Rows from block 7 of a small self-supervised image encoder, named by matrix and row number. Rows with one number belong to one neuron. Each number is 128 + 24 x the weight over its row's rms, rounded and kept within 0 to 255. All counts start at 0. Numbers have three digits each.
Before each neuron's rows are labels from the 100 images, of 14848, where the neuron reaches its highest value: "responds to" is what is common among them; "patch colour" is the nearest of a few named colours to the mean colour under the peak. Only what is clearly more common there than usual is listed. The data: Sentinel-2 satellite tiles (TerraMesh). In brackets: how many of the 100, against the usual share in percent.
# fc1: MLP up (model.blocks.7.mlp.fc1.weight, 576x192), inputs 96-127
# fc2: MLP down (model.blocks.7.mlp.fc2.weight, 192x576, transposed), outputs 96-127

responds to: water (67 vs 40.4); main land cover: water (48 vs 11.2)
patch colour: black (36 vs 15.7)
fc1.209:165157139138152118135142127134101122106084139173137112138138139113106118106158152116107162150094
fc2.209:134108145075140138162160082146104136127116116155173141143147159184132105132155125128094156108134

responds to: snow or ice (69 vs 20.6); main land cover: snow or ice (67 vs 14.6)
patch colour: pink (25 vs 8.7)
fc1.438:130123206120102146150147109145113102102064133150147138168161094102096156117163126144130170159133
fc2.438:145113096099146153075186114131119133120168129097132109116143129167101122142135149138127102128133

responds to: main land cover: trees (44 vs 19.5)
patch colour: black (35 vs 15.7)
fc1.103:106152108137127076150122112124120109111115167163177131160143160131118129105119127113128114130129
fc2.103:120143185081125123147193051124143122141101127141173110146182115159155120112137127125138174125114

responds to: snow or ice (50 vs 20.6); main land cover: snow or ice (42 vs 14.6)
patch colour: pink (28 vs 8.7)
fc1.510:151150152118102082134167143158110158101108105169141161101150088161122105115131154107106123125093
fc2.510:117139136121106104119140063110115164150076146212160120114160149109118143152150111131123111118121

responds to: main land cover: trees (68 vs 19.5)
patch colour: black (61 vs 15.7)
fc1.307:124164216115126133098155074149121142127099151190135125151154127125132147108125133115141177109129
fc2.307:107159100138117108167094141134143144149146125136116124135106117104152125093117115095139105108145

responds to: main land cover: trees (73 vs 19.5)
patch colour: black (60 vs 15.7)
fc1.347:095117139103138102108120067126106094109130151134146147108145159151152092120133133147141165103131
fc2.347:133086144134131160109158105119139141134109114139131105099187136045103130158140118161119108160106

responds to: water (78 vs 40.4); main land cover: water (70 vs 11.2); clouds (36 vs 15.4)
patch colour: black (46 vs 15.7)
fc1.296:130122115160124134148088142170128098101112095112118146145142149137163140113153143117077133158137
fc2.296:132135125170135133072186119130168116108102141108098102108167108090104127151099135151149125159102

responds to: water (66 vs 40.4)
patch colour: brown (74 vs 39.4)
fc1.281:129116123133105111138155091144121103124106098090162140141165118129165135123152146123101117108126
fc2.281:151113147097140133159121095117125181146137125133157139112119136144114128138152115137119156106115

responds to: snow or ice (83 vs 20.6); main land cover: snow or ice (79 vs 14.6)
patch colour: pink (35 vs 8.7)
fc1.332:084154153157121126122127093098164093114087119133169129134131117160145123150159121161158115133112
fc2.332:118162134107125102117147063087128160156109141153083128137218102071109158149156100135143103128114

responds to: snow or ice (96 vs 20.6); main land cover: snow or ice (95 vs 14.6)
patch colour: pink (44 vs 8.7); white (37 vs 3.5)
fc1.546:148109140105115146125139107097139111136110124084191113107155116168121149122155161138140170116131
fc2.546:147135145095141123155110097110154123134131112184159089103108097160130126125155133096156142149106

responds to: water (77 vs 40.4); main land cover: water (58 vs 11.2)
patch colour: black (42 vs 15.7)
fc1.216:147133145176132097091136149125122113092097107142092144163135180108145131123139121103108152149080
fc2.216:145126199103141149137180056127140115104075122165164104137171124146132121138140159130135163153108

responds to: main land cover: water (29 vs 11.2)
patch colour: grey (56 vs 27.9)
fc1.132:083167122134115076156148115105111120131110124152185132132098149156117137132103101116120173131117
fc2.132:098147136109097118129185068116119167149123159084181153122169139126127143130118111127122096092118

responds to: water (72 vs 40.4); main land cover: water (52 vs 11.2)
patch colour: black (39 vs 15.7)
fc1.147:129166164093146088091131097160105099092118128137134108133120118127126119100121137146121118159129
fc2.147:158111154110166145171115092149124136127156091183171111105140129147141099130136136108111174134112

responds to: main land cover: water (33 vs 11.2)
patch colour: pink (25 vs 8.7)
fc1.202:126137106146109127164116170144133125113127138095089139156116108123111163126114133118111104124120
fc2.202:115165138130123094108139124126137149162133125113125134121108122120157125107095089105149099101120

responds to: water (80 vs 40.4); main land cover: water (56 vs 11.2)
patch colour: black (37 vs 15.7)
fc1.311:112164152102140124134143085142139070124137121124158141159139130113132152116143129114156088151146
fc2.311:153122138118149142169101122131144118120156103152159097105136110138135121120140144101142169152113

responds to: snow or ice (75 vs 20.6); main land cover: snow or ice (72 vs 14.6)
patch colour: pink (28 vs 8.7)
fc1.400:149126126164136105163102127114125120145070100177121126142158102124137111141163112107134182163080
fc2.400:123117179098118134135148091134088096110095122154163143162154147175135129132166147143105177124126

responds to: clouds (82 vs 15.4); main land cover: trees (40 vs 19.5); main land cover: clouds (34 vs 2.5)
patch colour: pink (33 vs 8.7)
fc1.93:148137123144150159078167114148167129141100103156148134095130156168131093114103119120151138135121
fc2.93:110152107122116114165092148128134172161158128138118141130098124139158126093105106100131111103156

responds to: water (74 vs 40.4); main land cover: water (55 vs 11.2)
patch colour: black (39 vs 15.7)
fc1.361:112183108125131090091127122148123088129114125124134111120152144142164098099117149111118126169095
fc2.361:154093150096157154176115083143147126125123098154161110105156130151125107141143140126118153143107

responds to: main land cover: snow or ice (36 vs 14.6)
patch colour: pink (55 vs 8.7)
fc1.116:100117140139093147099124129119118155105060152136119130149138133100093099145098113143123106112124
fc2.116:129156136143125106087197062108146138126150143151136093092180121125113131138146151145121105125119

responds to: water (70 vs 40.4); main land cover: water (55 vs 11.2)
patch colour: white (25 vs 3.5)
fc1.521:131156122149126112086123138133128080078133147108086087106100107162123141144126151100155100170130
fc2.521:120136154112109152135169102125095075089117148144133118170150112157135141127113167149120130144140

responds to: main land cover: water (55 vs 11.2)
patch colour: black (48 vs 15.7)
fc1.76:064141143109109132125154097088136096107132129138129158161156112125140145123126130125152116114098
fc2.76:123132161107143112094189039124156169130052118182136115086193121116110118151149110145129120146114

responds to: water (74 vs 40.4); main land cover: water (58 vs 11.2)
patch colour: black (36 vs 15.7)
fc1.515:138156117143140109081135118137146119148109105104135127143153144146164097114144130097138147129107
fc2.515:156110178101142149163134087128135109114126116158173094123155121150125120141138155121128169159117

responds to: crops (68 vs 38.8); built area (63 vs 37.5); main land cover: trees (42 vs 19.5)
patch colour: black (63 vs 15.7)
fc1.545:118136132131148117135125081141094115137104099160118133142168139071162118106130097113109150111138
fc2.545:171113096156160147091129155136167136124140110088095096077104119124103109159099134126145094163091

responds to: water (65 vs 40.4); main land cover: water (33 vs 11.2)
patch colour: black (41 vs 15.7)
fc1.53:107133126126160112088155110131101125105152092101133127140121135169120117130118136122135120134079
fc2.53:169089145155160167169127110138149111103097096182135100115161122107110112155131147123122172154108

responds to: snow or ice (74 vs 20.6); main land cover: snow or ice (70 vs 14.6)
patch colour: white (28 vs 3.5); pink (25 vs 8.7)
fc1.475:161145140148154133147133099136106072106055112125134117113138104101107146126156130106149153128110
fc2.475:114143151090110119111184069136123121108121131158154099138165131163131123126153147120132155136122

responds to: clouds (83 vs 15.4); main land cover: clouds (41 vs 2.5)
patch colour: pink (37 vs 8.7)
fc1.23:161106133160152125080141141148141137147091094112144121096110139175135122113108124097124151139100
fc2.23:107150122106119117179082143130131160154151119136139138134085122152153124091119115092136135105155

responds to: water (71 vs 40.4); main land cover: water (37 vs 11.2)
patch colour: black (45 vs 15.7)
fc1.334:121133132154160098119161119131115092128119091133101125164144139152157130132128136097118120133097
fc2.334:130124185106131149150158098147137099094094116124159101145151119146136124124110161121131157156119

responds to: snow or ice (50 vs 20.6); main land cover: snow or ice (47 vs 14.6)
patch colour: pink (27 vs 8.7)
fc1.388:137150163164128116129122126140156129130065119176119154177161104156139146124141155103132147162099
fc2.388:123114137072116160132130079092106125118140136156149108120137100146099148151130172151125136133134

responds to: water (68 vs 40.4); main land cover: water (42 vs 11.2)
patch colour: black (49 vs 15.7)
fc1.446:125155120107151094126118130159146097122101117158132103157119142123153117123133118126136149136120
fc2.446:176091163125160158153152102147146127115078098156155097121132145146108099159142143140123173152099

responds to: snow or ice (83 vs 20.6); main land cover: snow or ice (81 vs 14.6)
patch colour: white (71 vs 3.5)
fc1.505:125136130163155133111126101097153112140086132063109126128142131151117152105120146092143179112128
fc2.505:142119162087114143125127107092112131125179159154151113117109096154105164137139145147138149126146

responds to: main land cover: trees (43 vs 19.5)
patch colour: black (47 vs 15.7)
fc1.431:149153162146090139126161092109152128117060164116156126165149118091126120157137134162143172102114
fc2.431:131112092089138119158119110111138162160145147134134117092120148172130116141116123127112085099143

responds to: main land cover: water (47 vs 11.2)
patch colour: pink (29 vs 8.7)
fc1.429:119165152114115096128104103108141124112077130176139112142103123081143113145099105133155129090130
fc2.429:102173168116115066146153063129153151178087120162156142115153135131148117100154081081146145101109

responds to: snow or ice (77 vs 20.6); main land cover: snow or ice (74 vs 14.6)
patch colour: pink (27 vs 8.7)
fc1.432:154120166145141138122131126111089082091110127162131120146129104140118124128189141120140129161119
fc2.432:143114187111139154106184078134143112103096130141157105130177128128111123159129154147135152159098

responds to: snow or ice (81 vs 20.6); main land cover: snow or ice (79 vs 14.6)
patch colour: white (34 vs 3.5); pink (34 vs 8.7)
fc1.143:139148155155131119123170112116106141106103103131132116125093147109108155116145113107101160132075
fc2.143:157096118121138147126142060105159139126152116168121120071177114093089129151176110142126117165100

responds to: snow or ice (72 vs 20.6); main land cover: snow or ice (71 vs 14.6)
patch colour: pink (53 vs 8.7); white (25 vs 3.5)
fc1.365:163129169140091125089162144099129139140128119132155119114146132152076160178119148145126114136126
fc2.365:132139132158133143100165125119143081106076143108098091123135076090102138150094154139164142171114

responds to: clouds (60 vs 15.4)
patch colour: grey (65 vs 27.9)
fc1.472:150123153164137151093164117127147132138066114122154110107124116156148106114118144098145179124116
fc2.472:119134095133125129153089161130138168140162122132112132130082120130144125109100130111133097110159

responds to: main land cover: trees (40 vs 19.5); main land cover: water (28 vs 11.2)
patch colour: grey (76 vs 27.9)
fc1.481:125150161152128120106187081136121144147024120135116119134176133064141130127101118109132183124139
fc2.481:139115082170152137111121175155120145131139110062080148121107154102142103126094119134110084119131

responds to: water (75 vs 40.4); main land cover: water (51 vs 11.2)
patch colour: black (34 vs 15.7)
fc1.568:124142091165128109086098103143135124100077119080133134131121136143105137155120182117121166143094
fc2.568:166106167107145140172117091137141141130100094171160101108117119093119109147103138122120164153106

responds to: main land cover: water (42 vs 11.2)
patch colour: grey (79 vs 27.9)
fc1.172:113135153146148109154159067131111113113076110127112117130187102081142134116118118128132186149104
fc2.172:116142081157140125107141168151125113120128119060073142136116138096159115096071129114125090121141

responds to: main land cover: snow or ice (35 vs 14.6)
patch colour: pink (30 vs 8.7)
fc1.11:127106102199120113178115137108105141119085132149087131127129127069103147127161111123134144151106
fc2.11:106158166078096112114140118103135134149145155122167129129106108173129152114121120122156125107139

responds to: snow or ice (50 vs 20.6); main land cover: snow or ice (42 vs 14.6)
patch colour: pink (27 vs 8.7)
fc1.156:133152161131095126125138093135117147143141160143177105159169158118157098144150103160115173148088
fc2.156:116129145133134118076184090135125134136094134166132143130184122139105133158201145151126113121103