Weights of a small self-supervised image encoder.
Training: adamw at rate 0.00063, 6000 steps, batches of 256.
Data: trained on Sentinel-2 satellite tiles (TerraMesh), 145000 training examples.
Rows from block 4 of a small self-supervised image encoder, named by matrix and row number. Rows with one number belong to one neuron. Each number is 128 + 24 x the weight over its row's rms, rounded and kept within 0 to 255. All counts start at 0. After the name is the row's rms in percent of the matrix's.
After each neuron's rows are labels from the 100 images, of 14848, where the neuron reaches its highest value: "top examples" is what is common among them; "colour at peak" is the nearest of a few named colours to the mean colour under the peak. Only what is clearly more common there than usual is listed. The data: Sentinel-2 satellite tiles (TerraMesh).
# fc1: MLP up (model.blocks.4.mlp.fc1.weight, 576x192), inputs 128-191
# fc2: MLP down (model.blocks.4.mlp.fc2.weight, 192x576, transposed), outputs 128-191

fc1.112 087 [129 162 146 113 144 166 124 126 145 126  90 145 133  89 138 143 109 148 127 106 172 146 143  98 135  88 109 130 138 130 123 162 109 122 120 121  95 121 162 149 115 145 112 118 121 141 139 124 100 153 106 115 128 153 137  99 104 135 119 124 168 122 110 130]
fc2.112 078 [117 134 151 129 125 148  93 149 127 165 126 108 132  90 132  98 155 156 186 146 135  76 167 123 106 114 123 129 153 154  89  95 111 148 124  97 120 116 109 113 121 107 150 126 113 126 151 115 158 164 210  92 160  92 107 110 149 159 136 134  89 138 125 152]
top examples: snow or ice; main land cover: snow or ice
colour at peak: grey

fc1.259 120 [ 91 172 146 129 111 115 169  95 138  74 118 131 124  99 130 120 106 123 119 145 138 195 106 139  90  85 150 119 117 119 113 147 137  97 127 132 126 144 149 127 145 145 157  91  98 145 134 108 101 163 132 122 130  96 129 138 154 110 118 127 161 135  86 129]
fc2.259 138 [132  97 111 140 137 154  94 106 115 136 110 121 128  97 138 115 149 175 141 141 142  77 196 140 142 139 134 144 139 131 132 145  96 155 115 117 133 111 106 153 139 124  96 151 124 118 149 123 197 179 134 124 152  76 104  87 128 169 153 137 109 176 127 142]
top examples: snow or ice; main land cover: snow or ice
colour at peak: white

fc1.324 115 [154 155 128 120 152 161  99  93 165 141 124 155 130 145 122 123 152 185  88 150 109 127 185  89 118 104 101 145 102  97 115 130  73 111 131 125 127 119 153 180 119 133  88 104 118 131 149 134 120 105  79 144 139 103 129 120 134 132 122 129 124 147 107 127]
fc2.324 103 [142 132 137 128 157 118 153 102 114 141 114 133 131  85 145 100 143 140 139  99 149 135 137 170 124 125 146  92 136 140 110 157 125 135 104 120 136  99 125 113 114 155 107 111 102 137 152 115 149 183 130 149 141 139 132 103 137 176 153 149 130 166  87 147]
top examples: main land cover: trees
colour at peak: grey

fc1.415 110 [134 125 144 153 148 152 153 117 142 134 127 117 144 170 109 107 116 108 172  92 155  93 133 139 128 119 174 112 125 148 174 127 168 114  81 139 121 124 140 138 162 118  74 122 134 140 109  94 122 147 153 179 155 135 126 118 128 103 141 109 105 126 126 126]
fc2.415 131 [152 206 121 142 109  91 160 157 115 111 143 134 128 105 118 117 130  96 173 154 119 131 114 112 123 154 134 114 114 132 131 111 130  88 124 139 138 110 151 104 196 115 137  91 135 127 121 121 113 103 158 165 139 167 170 118 114 167  85 132 145  94  94 124]
top examples: water; main land cover: water; clouds
colour at peak: black

fc1.1 143 [102 155 138 108 126 113 116 110 136 123 140 118 123 131 124 153 129 168  64 106 136 131 174  70 134  94 102 157 164 142 125 115 124 133 116 127 107 127  97 157 138 115 106 130 130 120 124  97 109 143 125  96 106 111 113 105 130 125 162 138 136 149 114 143]
fc2.1 191 [113 125 121 119 131 133 106 131 168 162 157  84 109 155 105 148 103 117 165 156 132 103 114 176 149 180 169 136 105  90 136 157 109 101 169 110 119 140 131 143  76 136 148 155 138 159 133 164 198 129 154 132 118 116 137 141 121 150  84 178 141 123 163 108]
top examples: snow or ice; main land cover: snow or ice
colour at peak: pink

fc1.286 145 [ 79 119 124 147  94 111 109 136 109  80 120 112 167 155 130 114 122 120 184 111 133 154 109 143  91  89 174 139 155 145 101 106 152 118 147 152 140 114 109 126 172 122 171 110 157 128  80 126  86 142 161 148 138 146 127 131 158 116  84 153  95 119 135 130]
fc2.286 178 [111 119 155 142 154 147  83  82 120 164 120 168 144  91 141  99 112 119 108 113 146 127 119 157  92 133 134 109 109 124 101 161 133 132 186 100 158  97 101 110  70 130 129 106 123 128 128 145 158 169 124 137 165  99  92 166 114 187 124 154 108 137 178 145]
top examples: clouds; main land cover: trees
colour at peak: pink

fc1.59 147 [173 127 104 121 127 141 128 118 125 146 129 147 118 158  89 132 101 151  93 159 138  96 164 110 162 158 109 138 132 113 164 151 105 116 145  92 144 112 138 153 118 118  82 160 147 136 141 153 164  85 109 167 126 111 147  97 108 141 118 130 141 130 120 125]
fc2.59 177 [156 149 156 158 159  98 138 144  98 143 104 146 158 106 138  95 170 130 173 162  86  98 136 112 113 138 109 113 101 123 118  84 104 134 123  85 162  95 116 120 117 122 122 105 138 111 120 145 157 121 149 171 148 158 116 143  95 171  94 150 164 103 121 158]
top examples: main land cover: water
colour at peak: grey

fc1.488 104 [105 135 119 164 140 143 168 139 122 122 152 112 118 159 129 122 154 167 107 129 110 127 124  99 169 144 134 143 127 100 144 116 130  83 107 137 114 111 142 147 179 159 110 141  85 139 107 129 131 135 148 123 113 120 166  82 101  96  87 107 122 162 105 100]
fc2.488 069 [111 137  88 152 103 129 153 146 112 165 140  95 139 117 108 122  96 114 154 123 133 175 117 174  68 175 158 144 133 122  88 155 161 119 156 133 119 113 126  94  77 117 146  99 131 123 109 103 141 127 143 136 162 136 121 136 142 168 119 170 144 113 103 121]
top examples: main land cover: trees; main land cover: water
colour at peak: grey

fc1.247 123 [162 145 128 110 129 102 167 117  85  91 150 128 142 134 111 131  97 104 114 163 120 141 117 121  90 132 151 130 125 122 118 169 124  69 111 160 133 133 163  94 146 105 107 119 106 159 122 116 118 189 159 146 139 122 174 115 151 145 125 102 153 176  93 126]
fc2.247 145 [143 166 148 128 125 109 106 122 104 110 110 138 138  74 154 121 186 159 120 138 105 157 172  84 108 135  95 126 154 157 103 144 114 147 103 150 117 109 122 110 153 122  92 122 101 185 145 101 149 141 172 120 126 116 102  84 142 165 122 136 133 157 109 157]
top examples: snow or ice; main land cover: snow or ice
colour at peak: white; pink

fc1.300 115 [118 118 165 139 111 143 113 147 135  71 104 114 126 141 138  86 110 120 160  89 156 153 130 108 118  85 177 141 151 103 146 116 145 151 141 135 125 109 115 128 194 105 163 114 154 100  96 114 107 170 149 172 177 121 142 151 120 117  71 111 133 157 114 149]
fc2.300 143 [131 108 154 130 159 179  87 115 133 115 139 176 131 116 133 121 115 133 155 133 125 125 134 121 139 127 128 108  85 101 142 133 149 124 155  99 154 114 125 142  73 153 114 132 135 123 123 170 150 134 170 166 133 110 114 150  88 182 122 151  95 137 178 123]
top examples: clouds; main land cover: trees
colour at peak: grey

fc1.280 091 [130 124 132 122 118 110 124 106 152 124 158 162 159 158 128  93 103 111  89 103 164 114 115 123 162  95 152 132 146 141 149 145  84  86  83 129 153 146 128 130 145 115 110  95  81  89 133 147 118 165 106 141 131 113 159 106 149 144 108 132 130 154  91 109]
fc2.280 054 [158 129 120 133 116 154 128 131 130 173 134  91 120  97 118 149 112 133 186 175 138 123 112 161 100 195 157 126 139 130  83 150 138 134 138 102  94 157 135 104  89 148 106 116 122 180 154 130 168  97 115 130 120 112 144 125 149 178 160 135 106 114  73 118]
top examples: snow or ice; main land cover: snow or ice
colour at peak: grey

fc1.537 085 [149  99 107 147 144 172 101 133  92  82 114 130 104 132 124 127 148 149  93 147 126 106 145 143 141 104 119 146 133 137  93 100 156  98 138 148 155 150 137 130 117 125  80 148 150 139 120  97 123 134 121 110 126 133 139 103 116  95 121 127 134 186 113 104]
fc2.537 069 [103 111 151 124 129 120 137 132 131 131 119  64 133 122 132 137 158 176 205 136 118 118 125 157 153 141 136 122 153 164 142 102 144 154  69 123 123 150 118 149 119 126 131 163 141 114 163 129 122  94 180 162 110 125 131  97 137 116 131 110 104 113  46 137]
top examples: snow or ice; bare ground
colour at peak: grey

fc1.277 147 [115 106 116 146  96 101 129 149 106  63 127 134 164 155 105 110 136 117 182 118 134 140  99 124  83 104 164 137 167 149 120 104 162 139 127 164 123 122 119 108 137 104 153 118 135 128  92 105  93 126 161 120 170 117 102 129 151  96 132 107 139 131 109 146]
fc2.277 192 [101 145 154 136 134 169 110  91 121 182 123 162 145  88 143 104 116 125 101 111 144 139 107 159  81 124 113 106 131 142  73 141 116 143 153  93 138 107 107  89  61 142 139  91  97 106 137 124 152 143 126 131 168 121 109 180 150 171 137 154 132 108 147 144]
top examples: clouds; main land cover: trees
colour at peak: pink

fc1.24 083 [152 141 119 124 150 127 140 127 173  87 150 155 159 111 132 149 126  93 129 172 140 132 174 120 100  95 117 131 110 127  96 172 130 134 111 176 160 121 164 122 121 125  91 115 134 130 127 130 157 142 130  99 157 140 115 120 107 110  84 106 127 132  90 100]
fc2.24 062 [ 90 132 144 117 142 125 139 147 105 164 122  44 113 108 136 120 120 100 103  85 157 191 113 157 107 143 126 107 154 176 114 124 161 113 131 173 122 126 164 126 109 152 132 103 105 143 158 110  72 130 130 111 120 153 137 118 156 113 169 112 110 127  74 142]
top examples: main land cover: trees
colour at peak: black

fc1.171 146 [100 153 112 114  94 104 151 133 128 104 153  94 145 114  99 149 105 142 122 145 115 122 126 122 112 101 104 141 149 156  93 114 103 130  97 117 102 126 117 138 132 143 125 126 113 109 131 114 129 117 150 161 142 134 151 132 143 104  98 143 166 119 114 132]
fc2.171 187 [115  93  92 120 124 170 127  96 160 164 166 142  97 152  88 148 115 135 108 129 130 108 172 170 137 135 128 150 131  96 121 159  89 106 114 111  95 144 137 138  68 135 105 148 126 108 120 140 193 182 120 109 122  89 155 131 135 147 156 166 134 147 108 104]
top examples: snow or ice; main land cover: snow or ice
colour at peak: pink

fc1.114 077 [113 114  93 159 131 113 157 108  93  92 151  96  97 144 149  98 122 147 165 159  98 129 118 135 142  94 134 157 104 149 140 129 149 118 134 100 156 105 132 119 108  96 125 162 104 127 138  93 164 162 150 159 120 120 109  87  92  89 153 102 136 166  85 168]
fc2.114 048 [116 111 155 117 122 144 148 135  92 116 105 100 120  82 140 128 119 132 121 127 135 156 146 132 106 176 130 138 181 159 120 148 153 158 111 153 115 132 130 118 114 126 139 108 104 171 128  97  85  79 133 107 146 117 127  52 175 139 166  91 105 154  50 152]
top examples: main land cover: trees
colour at peak: black

fc1.142 094 [163 144 111 168 112 107 159 165  91 157 162 119 111 133 152 155 113 111  94 132 175 171 124  85 115 144  96 131 126 110 157 145 127 132 129 159 104 134 119 164 150 129 118 138 102  96 150 112 122 125 135 116 121 157 154  94 125 132 109  87 142 158 126 161]
fc2.142 067 [ 87 121 152 123 137 177 128 147 144 193 112 151 130 109 146 123 149 113 112 108 157 144 144 123 106 124 103  94 121 167 111 106 117 128 113  87 115 112 134 120 103 141  98 109 124  84 136 143 150 115  76  91 142 108 131 161 140 152 189 105  97 120  89 134]
top examples: main land cover: snow or ice
colour at peak: grey

fc1.237 095 [121 143 151 160 133  99 176 160 116 137 124  99 126 123  93  86 127 105 156 145 114 136 108 169  94 154 173 117 134 106 129  92 115 106 114  93 123 120 112 102 121 134 123 120 177 112 139 159 110 155 185 132 134 141 121 142  83 153 106  95 111 109 115 111]
fc2.237 101 [120 157 141 129 121 123 107 150 131 133 125 147 138 132 156 124 144 166 144 111 102 116 132  94 129 101 100 131 162 139 130 101 154 171 117 100 106 128 119 139 123 133 112 143 114 126 156 110 132  71 164 186 130 155 129 138 158 179  99 163 141  87 116 152]
top examples: water; main land cover: water
colour at peak: black

fc1.443 148 [182 125 122 119 149 144 112 116 153 127 126 143 136 131  93 144 120 167  83 141 115 110 171  79 141 135  95 144 106 110 163 148  95 116 115 100 137 116 122 161 103 130 100 126 123 126 126 138 130 117 117 143 101 133 144 114 131 162 128 117 124 158 115  95]
fc2.443 182 [151 143 162 146 164 117 136 149 102 168 106 147 155  99 145  98 159 133 175 164  86  82 124 117 109 138 114  98 107 129 109 101  99 131 139  75 152  91 115 118 107 117 127 109 126  99 129 147 172 129 143 176 151 155 120 151 112 169 105 164 165 103 128 166]
top examples: main land cover: water
colour at peak: grey